Weights of a small image diffusion model: trained on stained colorectal tissue patches (NCT-CRC-HE-100K).
Rows from block 3, named by matrix and row number. Each number is 128 + 24 x the weight over its row's rms, rounded and kept within 0 to 255. All counts start at 0. Numbers have three digits each. After the name is the row's rms in percent of the matrix's.
# ada: adaLN modulation (shift, scale and gate of each sublayer stacked) (model.blocks.3.ada.weight, 1152x192), inputs 0-191
ada.110 038:120116138085067157136123135138152149147144175123169150136113146152143133123114129077131122124137118115128115128120133132127150098140112164159196123161078126161119147130142157123093179137133143118135101176122144111143146106135141112107096141137119133141093135171142127153154061110124151102138164089109118116130131109135158140124125163149157121097134123135151152115117107146079109129144143096129081144097115138135164141151132149118115107123133157100156118168125143149135165117154105122115113138127130145129062117069087098144164105136157104133053117101162126128134157125131088160
ada.111 060:125121147103110157144113213105171158150146144125138103124125161159111105114136108182125156109115163130186122115164094112115147136082117166149128104153088153163118090171152133116188171148133144134159114147129146104165137145112141102164139164112173151163123151137097140156153131136154110106161126124105125147138141124133144105173120150077142109113135146127146117115151127161128090122146148139087128175115114168158145143154096145109121111136126145105121080130143170141126158113157125104103126131120148124124097139106129144162105130104160129137127172144148131121124147101083131125
ada.112 092:161143103136108148092146113143103121143100118149125134131150127108136141154151157089145081159105082148095154157093151150149094168158137096134135136108126100108149139083096098150125141096105099099096156104155091155098131088156094150120136140157116132105151091161166084093107139143113157139095115136134124135122123144124109123112147129135125136144074154114091181151132123102136146107103097138152128099148146097101168103102152100129149152127108116128111147187144103096123102151101135149141159101100089165145125093115146115099119143152094140080133108129168118134147094122155137116
ada.113 055:112146146100156113150111117135135145116128158108159159127098118149124136114121118125111157113155161107146102114150114108111158065128124183154145130148111157143113144126161189090107120164164158153153117162102164111153131157124156106112114097116124134175088139120128184158144096117131135113163137106112129105120142124127148129113118138144143104118192133177172102111088121194107119164127142108138117134122101160162122155146113153167113121142177123117135135121119138160145160125158142127127100162154168108119105145131118133156148096123167118184096132132118180135128150128103090133
ada.114 100:142117112144106119106147133135104121123104092142085110124143096099128126131144144117139089147107095146083156145093141146140095165141145065085119126094145095090140128112085086162100107092103092108095151087152078144094115112137100152135129150135099131102154114132149077082109156141118137151098114148122129128116125147114099124118139102133102141148057138104092157147137132073151139118108098138138140113139145091096128095100147084111145145130100107139118142149131102087100090143092110138129143095109100139133143112129149116093094148136092144080149106129118113130129096137145150125
ada.115 069:105147161103147108157117145127162132113150145112152100112120138158106111103129109196111180098125179122175107114153102113109159096110121170146142120152093148152116104169165132106135122162155148155157100154104171101148117156090155104123133148099142138145114155109086183172150133132138083129147134127140128142131131126129145116145130138119142110118164134108168083117137127144131108157156161136106145139116123164160101142154097154149119103156126119116126104082116153155119151104159055103104105142148150097128137149110135110157127123110158132187139150140107135139105161143101131120
ada.116 048:144104108151126124104147127129092121129114096146089125127135090099127129127132141124137091149113095141082150141089140146135102142134146065081127142095161097089141126124083109162075110092101099097089140095156079147094108104146112155133131134147086121109149102137161088086106147141132151137098103157128145119110137153098103116138140108144101158147082143127094165148134090066152143121107099153146138112144150087100135103096154088140148144129110112151121138150120099094123094145089132142137138098154106137142147108146153126093107135146087135088142101126119121140136093121147148122
ada.117 119:112140155084118123160109135109146128134166165106174134122102155161133129115115107143118161107141147110163103111161111120109162103119123185174130113174079155163113131146161166106107147160165162158153105169099171107165133163118153105131121109125136125149100149135124176166145102114117125111163154114131131113134130105146163126137104164129164122098170120123167117106106129166102110147149157104118112152116114163153145149158112163129109111130144135096137121131121150166144158116161080123118111154134165118127100143090112142163149110108167106176104147116147155124123167137117102142
ada.118 070:145131117140106134114145120143113136120103106145108125122145126102129126138151148121136076156120070143087151146107147145145103183146131081114123142097136101095144146109085089165126133093106094105100161092149079140094124106149088151145149155137107117113153106158156077089115150141115140151097121137139122141114125141102103140122160116146128148148055147093089186140152147089132141123114104132131147108144149092097162104093147087119143147135101113127114140179136116098107104140100125131133143106098094151131135102114155110088099132142101137075140110125162108140138096124150141119
ada.119 049:148130106178133163110147121135115138131085098151084103136147122107088134139123138116131092147125113158125145143121135137143084167121118083093109125092180099100140116109104092138181127100099111103107150082161090143104150104151093149157138148137145119105162116141126078089087152150147125151098088146135122136137103143137096138126139089113095098138079148125074135152152154095151129108092093145132147116150135097102129119099136103128156149112114106156116115130158129097123094136112187130145156105106115139113146115170141108101098130146102146074158117139126106130127094135118145122
ada.120 051:144129106142117117119146087143115150091092090143088121129132113110135127129128152135127090154122085145098161139113136123130102190129147071082114170106158121088137131118097106169089093092112095107114165084162081135093104105132103154122146164116085146126164118132140101098112166140134111134107092138154139142130121137091112135110140101142129121160074142091086163158140112076141146140106101155137184095136127097117119113113145084147134133142115113126118136126122113100125094138123091125132133122124089129137158102136147104086109129153112127102167098135114123137141105152152159121
ada.121 058:102154123079094117166113125130150145124156144111145121121109143160129127125118117167131164106131140132168122101188105107111154129112136185149147111164073136158118122160150139129129135146143147155156115156106173098158118147098148108140110121103150151147108164110098175164149124125146101119162136116140124125138107098112158130122126158133159115134154116061147087107125152137112114142155153122118135148117114153150110129160121145130097097120133143093120106077118157140142129113152023121109109148133160101126105135084091144157132106126158119180118138142109152114112155132136145154
ada.122 035:112122129136158114137122150079153100156160133122114108127118126122135084120125095187107187095135178121159116091160121136110127077080151139107131113151131139141120101166168139094167163134136158161142084137095148121146136155092132112166130127131189105100122158085090125143141158144122107090136124171125157146114121139114144098148110112123120131127168101147158071112135135119141116131147144141084134151118160152155096105135092150124137103158122108132137117108122140137117119125128139127112123136114176120132143180142124148161129143088142140125137158148094111088088147173092155150
ada.123 042:113132122166171119133124096113118139123151131132148125128137079114126117121109118096113141111158166107119100112122131110125137018125093149145080145117167136122112119124153155070134107142140150159125097152112166129138115139127157123133134106141119123118113137102119145151131113100132150119144150141145125110132129149125121139129135105140091095150205092227163094113116131179135130129140135129125124142121130121135110144141111152140127134148141140186132129123119136152159164109135223128120116144190138116145136135185116133150149122120126129145111120125108099126118149120094111135
ada.124 026:146110140101102133131141133171139125092092121139124125130126161141125121128133154139109103162114075140104154159114128118127131205139182071123166123123110117132147124098105108153074100105130111108132171098158069123117103081143091141136143175106083117159154126139135126112107130147154100140112052101108144145112117120154156136112134144086146148121108148097095161147169095141108137135103107150130170110134129130105129129112139100112127130139139099079118125136136128130117106139162102120124125134096142115058123094096164107098113130159136119121148118153127156130133114092137129091
ada.125 082:151114099133113137093145109147103109139102117142119144138147116106142126152146150081137082152100080145082152150080152144151094163149145080114138147115125092111145144086089106155094129096101105100096156098154072150094113085146095147131128137147094126117144086150161085095111131143133155138091108138099122145104125136108120117112161135122121152157081146119095183143130122112128150102108107133150119096142139094105149094099149098132142145120103112118108137171128105092118098143102150147140150106097088153124117099120142111090124147151093136079119116121148120135140099107150137111
ada.126 048:118138171129149128142117130119163154113154154120185113134114160148118145114118103140116163102157182105153093136144112115114162102128085155179156131134131165143114127145164144095147127170165151157150102173107176115150155156125155105086131126121143121143113148150111155161131095107094121111159158109156121130162107138165145149162110146140148102097166099163167132119108131167103105128151146121118099152112116154151145157163111165138113113131147146137172113144124156171136165104157153093123110152154153125107120161128111124163153093097160141160110137114164126132114154152112096133
ada.127 033:148157141180129159113144158132131168141111121147097101124144100113093117122137144126132127140115154123128122151117134131144119109124121111095127118087174113102137101135131103106239151112113105118117133112139130139113168106154108143138149178132153125135140111131108079113108150142153122146105146130139123167152112146102113122146181068119102122122085178161137105139168169106159133098113100133111148130136145136118125142100109142162140150132128121163132149136161149123133144128117217111119143116093099151172142122160164076115137144127113135083134144125120081147129122128099113111
ada.128 032:109096096139115109137123153076123119124119105127105168144118113113168091131128139123122088159157046145082164090157119129139118194137172106070122096134152110106130164163093140201077121116120123134122157104147056113119101143114103140179114120111109093136141158124166102094157146128119135135111116139113137118116147094136107114133099126130119123147129109081100165109150152097124155166136132128094134143118125098127119119102142095130129124118139167111105145138109125109139124120125126153156122144102101126136138108121128123088107139152115100103150135116100127088148131129148150161
ada.129 021:129139110162133119126132124127100093130105104147096148125162091098133117136142140117126088152134110141099156120149137133126115146113122096107127081097172109106144131096096127142163106097123103118104136085134108137113111091127089144168126118133133137084161127113155114095102157132106129133110083165145152115103116137190117121125074078092085093145121164128099120127135102107143142106122080131121145149164134098106133100099136103119141145145113152145083129129143108108153109141107158148129137126111162118106169114175144187110104118164102139105162116167114122091124110050124149108
ada.130 057:158119100151112145088144086152091131145108126145127136148113111110130142135126141062158090145117099131089142158079148146142099129148133095124147155108158103099130155080099121136110144101122129093092138119159100152104135079158102147131116138170102122115131087154167085105119113129144174118105148119109107123135111138108122130103170115132115133132087146159098172154109144112126133105086093126167097096127147083111164105117154109142138148116128100140141121171138111108131104146098190146141150119128079160149108108139131095107130129142107109086106098105158137149148099115155104143
ada.131 053:102154144150172117171120136137153164083124113109108106113113108138112129109100123157110152116163160119157123114167116098107144106098132148103116113114176153118105117167151139102191100138142140158161128121115146106145115155118133121145151141090133138155120150098094163146128142114137081138164130110158147116147119138111114153140104102106114090119201129165138092125130111150135108163141136115102173150121101147132095165149107131160126123151154118153148108079128141150135163108169170106111103156161155085094147138177137132144108100125148135165152126146080161137113137141083125135
ada.132 069:107149168122149116147108144130172133116159140116148108108122137159119118103134105174108175104126181115170104116159099101104170094102111168150142105138121157149116103161161142098165125163157155149160107161109172103155126164103167105120114142105144150153113162106090179169165115117125102126163145113121142143117133136155132133139117133111129117113175114153168079114126144165125098156155157134098129165114125166159105144158102155121110103152137143136130123087115166155135154111154117094104110137155158104112132145136114148165131133107158130180128158134113122124106159122101121126
ada.133 042:105156169131159097163111148109180154094148133110141094113101130142124118090120104173106169102151166109142102114151101096104150110099118139139115111123141161123114115184154144097161113166153154167160116146106148099147112182106138105147144144100132127157121159114101150149149131117122091120166144120145132155140117150120128148163115130130130095114167100163168115111131146150116091173161158123082145165105119150149123157151092148133120114150143146135158137125114163154118155104151154082101100152146156100097134156138130134164115123087155134153129146130119145123096146167084116127
ada.134 049:115140147135173091145118104114167126097148123122154118150125112155127113114107112133106162101140182113161101128136124094119148090113100148140133149129132147141099135114159147096139081172158165163145104153111160110145109121114148100130118143094128126134112142105098155162167104113112101119150160116147126195128119144107142122131139139121110087145171107168160116126121175163106117133163152132110090148099111144171094129158106159180115102131118144143131110097095166155136155092153190091111120152159128103129135155154113112157141121100149140158105159126102118144102156116104098152
ada.135 035:161133156155127137111137135153106144123101127146147149130149150132142134132127144086139095158109079140103136160078144147149118189140137060147185151111168114118136135112103103154104116101110120089111146122158076138109132062161103146092150155143084117129148096162159081103105097131131148127102135111119119146141128125142138138117142139116142155118099168142116189145149092117113135111106113134133139105143137115114163128097147133112130133132116141139122129174143133128138119142126229130135156128093124149137134115135157098106133125158113115075130118122166111136149115100159098108
ada.136 032:153120136128079120107145127130124126111142124145156123124150092139145131143138134092134106141089097136098131162085141140140125146141145077168122174080112096103125122089122089137090102104122111100113133137154106142114128098151142136154142169134072137131127113154146096134177111114105163125111149104110120166105126151103130115094199149138124137137078156147136178163134150142125136111097118134163093110113143132135153094131158118084128133143088103133124127184102156108125120131121187114101140104122102156159097098107127103103128146131110127092090134103173101135121116104168101152
ada.137 031:102150123141159096160115052125107122106128133107127157114093106129150153122124120131121122124158137110120110101138124123105149091131134179119121156142162153131124154124136170110113093143134145130128124142092179120138110181120152129092099101117108129137109140096122164131125127115137118158145189126174124073130150124128108164107098111227144099118160108160147099128105135139121124165139158117145140092127125134127112168132129135149129120130148142157137155097102100147120139128139134128128105145169149104125142148162110124131141095143140122164125094109097228142128139162131115148
ada.138 062:114135163143175118141110093139131123124146150107154152113113109147146122112127112110122148110133164099132092119116131110120160057137102160159143139132164153140112134127148165084141124167164172151143106163089166121146128151135161112090102100131122129166094134117126146155167090103108147110160165108102118117112161137135126129125124123158117129115168098198178105107083143162117105149143148111133088128117136139144124142157121163129117120151141116158136138127113145168146161116145212120123110142176140120123119127167102124161145113104150114147101138087122149136129147110121074127
ada.139 042:124131152145140145102145114145083118121111128135132137134125095112133157130120142110136090127121147125076130139063162145137128087177110099115107159111155113103134166090103125127082133125135117134097145123134115148101149159155129152102090102165101162122116095144167102111133124116123185145129131136128121095101139137073104134114136124203105156155101125148121145136086158095144130126096099099178111105139164083090130099122159115112143148136134071157154142142120090116116094148094112156135124100161097133179136144144130100123127151107109137103127097099119121169135118156130120098
ada.140 064:133128093128128109118144139141120117108096095144090113119162115109141115139151154159139098150108091156105172124153129140128102200117155110104114105110122111104144127135099102178114114076112089099113153078153093134105080105113100147191119156115111170105161129121145113100128172143139117135123101152116154117102135142101107122129129113109115129162096163084092145144152111090152148121110108151136171126143146100106129098107146085120142135148095136120097137122117106085124103144100073147129146112119122122119160144122145151108089148160100137112168111166122121115121105099145177125
ada.141 028:131097110125155101128124110102103136127129137113196161138122122140155103145118132096112098145109127147095117141094137115137131138144151114152181132143118145146120139108118179137059105136121144150126138156143096122142106113154129128120121117126073118164112129138168138136140111107137162132132171128119143093111151122144156109088129179121154118149169142172144190111087154187112135113091126128142075122130134122116146106130140133167135136136144127113101135169101137149155138124132221151142134151148151128116102103144152085113134123123137088130087118102151178140140134101146080129
ada.142 083:157137117161117130092148145132107121134114091142096109125141114102138134140151142125151105149094096140094148155093144153149099161144141070100133141091165095088146123119094075153137125098099098093099142100158096154096130105142106149112141154149113138091158103135139075092117152143106139145096108147125134150120115152115091113130153099123101153139065140119096149153146108070150141106104113142144130103140142098111125094099151100091149143127092125156118128147128111089103095149097139128132152084115091155134153113142146122090106154138090148075151112134130105133130094132153143120
ada.143 037:117138187139161119143120163122159159093166135119158097126108131141122150110091099145117178099147162099158094136133112106115161087117106123158136143101161141118106124156161125083123107169162148159153108169114158118150137160114164111072136127115109118143116135131106152161135101099110109114157131106142121131173124146138124148175113131140118110108181091174160113129112097160115109130163148127125134161105104149156118157161112162125103116138136138167172108126118142163134152107158185092103106141160148115113131164149113124160136103092154142158112139140131120127098149156111114131
ada.144 034:124125137136175088148129082186140167053088118141131086113131122143089155099146147182111144119121152131134134136146115108090126162124098122129140103115147152118130106156115130145100071131130110124132152118132118113139091132122120128107133167085102184163149150125124146121114139135161090138167094130131149102129171152150126129134107131169108074137117152119118136150110136137134099126122109161133161147141123125119120128145127115175139148155123099145131136107127123145144136106133143095107105118176160072112160167161142138141088089117142152148164119141111197147104115105103138092
ada.145 055:106117172122168131153110120109128155125131136119124131118114122143100136104117110169122167109145188111176103095175100106094153066102099190134104123147122173156111110153143160091168131154143149142145109137102170108160124156128162111126097100112144131149108151106099173153143125120155123110162135127124134106140162121140133129145085119142120113099172122161163075112109144161132108138136142123115134142137109157144118156147113143173128128127161135142129128082126132167148165114148133129126100139180172089124130156146128122159127095110157121174133135114111153127139146105072113135
ada.146 083:112139162116165117142106125109155131128155156108177144128109132159135124115121109128118163106142169108158097113153116110115163090118117180174124125149119161157110129146163171093138125172149170153150108168106169111165130155121164102117109107122141126162098137122120168166168103107121134107168167108112122126127144127139143132141111154131138123114188115180176118104110137187112107151148163110117104149113120157155133148160107164135114116136155128128133128127114155168138170112157185115115112160151157117124114144138116138169150129103160112165107153112140144131124163133101090136
ada.147 095:160120122154112140081153128141098122145104113155114129132140107098130139141138141093148095149094108139081140162071144145148103138147125073115141141097158089094142130099091091142118136103109102098092143109160088159094131091151100153102127134163098127111147091149160070095112129144118163132094116149102119138120129149137112115139151115135109148145072142141110161156130116093140147092100096151161116098139146094106143092103155108128144148117102116151119129168130107096118091150095168139136149100128094161141130103138138107098120143135094145070121101136143120144131091119156134110
ada.148 072:153135107146105142099149118144103130132097109142099124130142121101125133141146152099135085158119089145088156156086150151149094169152139073105121138102144102098146136091093094157110128086107093104097154089156083153092131095148092157135127148147108119097160106145152078089100150143130140148090102135126122126123116135127104131115140104115113136136063147106086161150142121082146150113101094132146148104146139096094144110095146091130149150124117114131124140159148098099110099150102116144141149108099094152127143106125157104087115140156096140078149104132141109129147099127147144107
ada.149 041:124119155114135133141123122131100141133125159128153170136103125139133143128073119100129149118149167116156100132112133104132135048147133161140151142166105133159106129126144180090074120160149156141151113156117156123156141116151162121100136075132105130178089096119122166160119087122175131112145131104144101124146137117113158115114129144135138120101144120171163096123111121167116117104115133109152115102129102146141106178154125166133120138126184109129140108103127125164177152128155129141140117155165132113144110112131123085146177093115159089166095115107111148148152149103107082108
ada.150 066:155145114158135125092150137141109119127111102146106120120146115099134122142149147125136098153104091138088150157086146148145100171151152065108125128094163096087145120114099081152137119092113094101105152095157084151094123100142098154109139160143108108101158091132137085095106154150111127150082113146139126145124110150129090119131149103129102173136081144120091156151160126086151154109105103148143152093142144104101129109089140102116145148135101114144118134150140104097112102152101146133134150106105094149139158108146158112098110159147093143086156111136138095136134090141152153104
ada.151 042:104174149180134135125132139129105114119126105145078112124134092099130124103121128125132109130148136139099144106141149135128125106134141108065120104120203114090132148141113115134172131107111118134116145098116124131109153160136129155155081112142144114101134143108138082096121156122111133153122145152166128132137098136113074170120114065181079127138113084128108102121136197075165130135127106111109149140135174100100111120114136114082130130153129114164142174124154125113133099133089161145122126118145125124171152130170134129123111150109106142085162121111081102119130117163115140146
ada.152 040:145108143132137104117147154134096153109093105145092144103132097112141117117175150159146098160083104137088149146106133135123127157134162095094144140102135109104144106123081105162093097099116097093110157094160090137105087103140105154108111146128080157141148101120136107099131163150135131133107120147100137130096145136119100090130136117141118177141061166112111140134151093088150151114089102160153168087148145110109116118092148093159135145135107116131092131127118100101113103149110079129116132115144114122129153090130168111108089134147109134105163098124106130147141098128154139095
ada.153 053:112162152131154127165115112121159151105133149093166142128111150163152148122096113126114148114174146112156106124153122103118165110131133164161135146131157168152107141139157159094142114156163157154160123162107166111161132157133153108107118123105135145168107138134116163156151100099127106131173159082160114134150126129121141167124100145141144080102183103156148128112114163170100106148153150109121120142110108155141134181173113149155121117148159121133149110125116159171143172101174168110116103157166141112121116150144110124150144088114157120161113135117137158126127152148118088158
ada.154 036:117139122168126105120138110146121131125112106148071109132125088083102116085129124144122131129163131129085131126092122142132111104129122087056146112098195094094138130133097113136102093120113109129096128104130115137096123141112093149141120120136122091107141146092128108096106138137142111146080061165127129119118125124147102132123128069138079137138129133131110087143141102071145133118136105145125151134136136109115071105088131117160127129112130120171152128091140092108107083133101131129122117147131143105114170128173143135106136115139110159119160112143042120115107109116148149112
ada.155 044:135175132124092159131115142104155132151141148117170100167104163152118146142132113104139152103126156125153109131123132128131136099144106143169146160132102131154119130107169124093167148153108149147135109168120168123145182145135147110107129151131179152135106133149108132144149103109104136134142157100159102188156082136088149138122152153171150083127148107144135137124132191163109101131146146126120075153088133143150146124165115159113121109124131138113148119145149163140132134122131160093130141117093096157166081118103094125150155133098134131135086148111169129127118142191118091163
ada.156 043:136144131161144096120138157135104130111119087139086114107154083098145124117144132169145120141110105147090146125134136141135103155123144075077106123103177116084139115145091101166113089095104115114102147090149097139109102144136126155158139150133099157112151107098134106097125180141125136162127136166156146143111121153092093112139138096151090145147092134120110128132151144084171137112107120148117169115144143100106102111105143096062144145147104119150115133118135115094121101149092111138111142106131119122163176130168159144096092146123095137104179113140083124138134101131142158114
ada.157 262:111127143093123132159104128113154127136161163103174143131107162165133126125110107129114159106145148109166100112153113114112158106119115175173130124165088159168108130142166166104118141163159163157159103170100167107165139149118158101124130108116147119153099150135115175168145099108126122108155150102130121118142126105143165131127111167115165115099179112128159121103108124175100107147153158106116105152109107163156142159162109164127104107120156142098139117124122154166151161108163106118125113156127156119115101138100103140162157110111163105174099153117152144121127164132118100143
ada.158 034:106087136099148117163109120122147155098132134118131106109090136163089109093134118191124147109110145115161124103165089111086145135084096160139130123143089164143107108161134144134136131151157153115140100133130137095144095129088148106130110168100125147148133162130107153147149132119145104098163109124096139110107159113138126109151093138109137106114125151109146118123137074129117091171150153142105160150111108150172135127147107128146117103129109168116119069113099150136126151100157068097111105148154162098095124167110122123155103087143163125152141145125113193136109142106094134117
ada.159 068:141119098162139125102149111145101111113094090149099109132174105099122137140128148119130085144123105155096159146115146145142102169132130076096117132094168113090145135089095095158122103091109093104093152086153094150098120101134094151129125133133120144091161112130146088088097160142140136144107097151131139120117123147118101140116141101119095130161088143108082150149138134085156153091106081145140143113152144091091123100096143095144144147113100105154120132135138100098109096140092146146131148111117116132134166149159149146099097141141089153087170114152122103128131100129145158111
ada.160 066:101129144097152116155106125111153123126163148109155129121107137150128114110130108183106168106135155115169106096174107116110162095104111186156133109159097158154114116148165160106150141164157158151154099156090182107159120157097151103121109115112145127143108156110103180168145128119121108099154131134120139107116140113153144125147097137128154115107187120133162093109109104163117113147154161122112122145113113166159119137154114160154114094141134148107123111098111147160131152113162076110117100150157170102107125153120112148158133106114166121180129146129125162119118163127105123134
ada.161 042:108141188137147144158118148099141141133131139102134142124097138151118153126075117125138157109163186105159106126149115110118160077131110172141111110130133150154101115165157139083199132155141146168156108155118168114153153164129153114107128089116168138151096136112103160157132109104126107141161185097149115140158098117119128133144086143122126112092163102161161083105131162153127111143145149085116131148106115150136107190162103152116115131119170126141153135083139143155136163120151132125128123138152133112148130140134126108160146142086139112156126134127106135139128155155098095138
ada.162 081:145125086135109126104145126131109115133103094148092119129153116102140126139151149133139089151111081151098167136116139146141096187137140085102129129106134098097150128114093087169126122088102088100102150089156088143094114098131087146140133151135126136095163115131144086089107163153121131143096095157128134149118114138098103117115137106130113143150065151081082156146159135076147148113117101147135149110143143100107132092097150090117143139130091131123107130145136107085118093143094097143140147098105100142149147121120147140092100138148092146086158118136130124120137092125153164122
ada.163 042:107123154125146117128114131147165129129148141126118121120122141129099113097152100185094187106140170103170100111148106126118166098091090157114150122132137156139130099158153139110150144153167147136140091146103163116142132133092141106083114130119152096124124153111094155147115121133109088107134091146092133131109178115181132122153103105111127142090145122124164085125123093122122124124150150138099145141126118177157105132128108149179113099133122147127124104087128143160107151112155099101123091150154196109101150173148117149149138089105166157162140147137100106131124144091099146115
ada.164 054:135126104123089128113144126129118124129107115153101133125137092108128121129156152133136097155110067144086162123133136152136109174125153091098134137107120094092147128128089099178100141090093098079099148097157089138101111096126110146150131168140102144111148110146154083094130149152148147134101110148121144134102158138100107120127164120169119135165071177090103173150165102081137148130121119156131151109133149105121156092097151091133144127140091145123105140166113108080118103140100104135115134113118115141179119128104140131097106136163105127079133120142135117142127103115155157137
ada.165 055:137130100144153110123144090137097136114091101144077138126137109105132131123164146158136089157127090141088165128126141149136102173145152108086107128115163109105147135111084117163112102100107095097101158074142088142100110099133088148141133133128109137124162111115144104084102174155143127149102107163108137126110151126123090128131120099128103119152092162098097139142141110083148150137122108144140176093154143090103114115093147081134157149135108128140109140123122087092109110146099110152141136133136112117144174160154156126098103122160106151102177101138096151131145097114142165114
ada.166 038:129150177120162118129112109145147130118143159108175139124084135152144144108101109097129160109145159090141093148113124123120160082132079158176156132121138149140105137113153156087119116167183155147142098175109159125149135145126147107097106096130120138148103123134130158148148081095102144100158174095108100128135134136148142131138107146101132115087184113179158122123078106154102108131145133105146090141106115142143134160163122155155108127122142122139170112130123137160128164120154160113117113157157142122087124161135108118164146101101147133164092115110140153131127148139124075120
ada.167 048:153126106143109119103150134136106115137115097136098127134147110095146123143123140099139080149114077144074152142075147149151095156152151059091101132102150081096139133105096102158087112094105097115098143096142081152094132101145097151148155133141100112086146101128151084084105147135113143147079112153143125129138111136128116129113146114149114135135086128110095159140136129092138147112106099128139120110134148091096122094099149103104147142134116121131121148154130098093111087152095133150141150094088077143143135111134144117087125148140090131084136103121124111117139099143159138149
ada.168 049:105126133103140119156112130119163133125158151115136124128116130149130108109122109165118164103141171108165111096177107115104151084095127188131129119155109147158112115148159168107150143159158157146151099154101172107161116148094146102143112126109153131144108155100095180170153117119137110095160133132120129119136138110132151130151114132118129098122201125143165078111119106172113113139160154129111125158113112157163104142158112152140110102129133160119134106086110152151140159105157119114112102159161169098114113163132096156163132098117162129182115147146093130111113162112103121138
ada.169 050:115134166138120165141117158108139142143160168110147114136107146147108122110109098112116168107150176103168092120129120119122143052108096153146140147129137151141110119141174155075176175157133160137157096160108185126157168151130164118109124135141156099141101146141101138162153107101132121113151136110141109139156124132150133143130131120124136110089177101170158104121141133154127105130133150124116109151102112170155149161156102169149123110133165132141153108143131157164132166112166166101121110151146136142116104125139112112146176112103159123139100146113149119132112154164091087142
ada.170 047:152138119155143109103134099181093105128130114157124088115153115103094161127156130137146133126107127128118124150109129143120102113167069101129045124088158118098137116107116102131149110128131110105104137120130134148108145139139157135126189117147122156100143108128130130106071124146078163155125132126192128112148071150102107122099158089179106142121108120149123102151116119127155129124097100130154114137151141112111123118119149122067121157134113136171139130127144119116115107143083148124134150083150103135180143152152137205120111123126104137134134114153129109166112096120141130097
ada.171 044:117131139140160116125135161116126074120127113131076097112171109107132132114159125184130139116098148140134149109146120153117116139097128098084115115105152118109142106145126098146122113117109105110118120098126126134113125134098126137133116127124155163093154128102117113108120166141104112135129103175107162101105164141148099114143102100138089171147107149101121097138131090071173135138130121147117158137141163125120102093110132112115139125138087109151116143096128110090088106143100085132111135097131163120097177144168152180134098165135106176110176131178078082118113122130113179107
ada.172 065:153120102159118148088151119137100133147087110146098141143145116099137127153146149071140077159118093141085147145090150142149096153147146097101132137107159103109145144089097119139148145097090107096100161094155082152105134095166092149122134130151121116125139098143152071089119138144130161136102128138104129139118124133108097129112158104123108146148089138152100168138143149118139148104090102122140114095143144091098147108091143100125154158120127120140112141172137115101109114148105215145149148116110091158123121107151142113095124143143106126067123108118146115136137091119131123132
ada.173 117:111134166122157125151109138117154149123153149107159137124108142161128125116112107133117165107144173108167095117147117109117162085118116179159134130148123159163110120154171165087159127168148165154161105169106168106163133147123162101110124115111141120166097140118099168173146098108122113113160162101129122135139123121136145135142116142124140119098178107172175099103122135179110109145152165106111117144113111167154118166159103168137110113131152146132139121108120158171133173110167161109117112159144152114123117141138112125166150115104167111169109151110123127134121163135100093132
ada.174 065:160135120156135134093150119143103112130100103138114123121140114104132142143137150106139091153099096136094146166083152151146100162150136073114127142095156103096148130096095094146117121092105099093094150100158083156100127093156098153109146140149100122106154081147151084088099147143110143145100107138127136137109136152118101116132141109138111164135074149140096169153140107097147148111101100130152135091150147099089146106095144100112153160134102101150115136166133101102102107151104158140131150094115103154124149101147160123095109147146093141080149111131148107147139092130145131100
ada.175 036:163113107155133147072146128146091107166116115130125139129150101102127140158116148061134114139103129134100126172035149145158100099160125078130112144104142104110140117078113100113119136099116106117097122119148107164106138085155130142107135121170108127095132075131140101115104119127123172149110105129096112125115130155103118097121159105111093133138120136177117128150113110131149156093104101131176101103140117115107120100116139121127143161126116104162116120148138094115131122148106181150137145086129076165158136104148141111102135168132093129102117104130143098149135106111140122099
ada.176 070:133134092150122124103142138133111103135091100160072138123165099096142115138173143126141101150116103156108163123125144144135099170140145115085130124099146081102151131119098090161154126102100094108108152087146099139093119109121090146138116127126142129100152120113137087097124149161122127152086119158112125146109144128119104119100148097146096161173088155099101123142159154083150152115114102152135152106155158103110109079083143095121140139129095119139093143120142101088111091144090142151139143107086116134157142120137136129104103155156091146087146125136102095110124097103154172125
ada.177 030:117116155125177130151124136136168148127145123114105140110159137151129105116131124187129133122145166110166123116180109106106153129106171187121111082135150150147123112156145148115238137131158143133156116132104168112159132136132139109112124129101159117140117158092090164156139145143130101118143180130119136125148124122191114153149094111095110135097160138138159074099145166161128116130161128105107143145125130157132104161124107148107130123143142149129123146087133146157134172127147133128124114141167183098114145150155129142160112126127153120161161136142105121113128138096096131140
ada.178 034:140126124116166083101132070151159119098111087125152125111157118126144102133157147110103108141094094128087139143091123124136144193146142084156166148110092125111136118107112106151067089120138101119115154116148073130102083096117115121086142170108077108151138117132139117119149124132117116122111115132073164172088151160120118124128170164123134149154087148115140198132127113128105145134146137152126120102125136118125138090109123109166132118167088108108086160163091134113095125125114139106119129113103109126132147129097153117108100151127114143118138142128166116137125116104144131093
ada.179 039:143100100149102124111134157100096142150121109154092143133119101094143112131120128097147091153121055139077145114117129132145084139133141085083123114109150098100136133145090114148130126112079130098100136099146071135101106124142096148168136124155105081113149102125152077093107150142148150130104123155108123133113138129118085122145141099111103156149086130130109150120176125106141123122120119136105154112144135097110135114085138109056147148107123173127114134166126122093130104147096186149144144117072087148148115116122148116107116147141103112072118113119117136117151109122121147129
ada.180 035:143151143096141116155127100158182124106158135118172083096144146163109158114119123160135146107119122115154122157160107126113145162130124127194087130124110142122117109155135097134130118140154107122139120159122144124141127156117158107100159164116112156146142139167110167144145109117102122122160138103138111154149099156162146150172142174132162079101148120108136148151122105156105116176162149125129116166106102146146162149162120137084117119160091137113169131154108169140088154101145092091088132099152133129118120165097129170148103134113134154166130140172184113129110131146146127138
ada.181 059:124135166109123140146114156128136151140142168118167149119101153154128132121114117113123143119146163112163098126139122107118150098129115169171156094147100156164113121137158169096173128158143160150164118163112162111165160142145148111120127102121150107184097140132116155153126094113119134114156164088133114115139123116163159134128111157119156143084158113181153114104111140191112108134124135099117119143126112172132144176150110165112111136121180136106144134137149150171148165121162184115121119149120146125093092075118129126163151111112160095150096139106152140130134149122098092120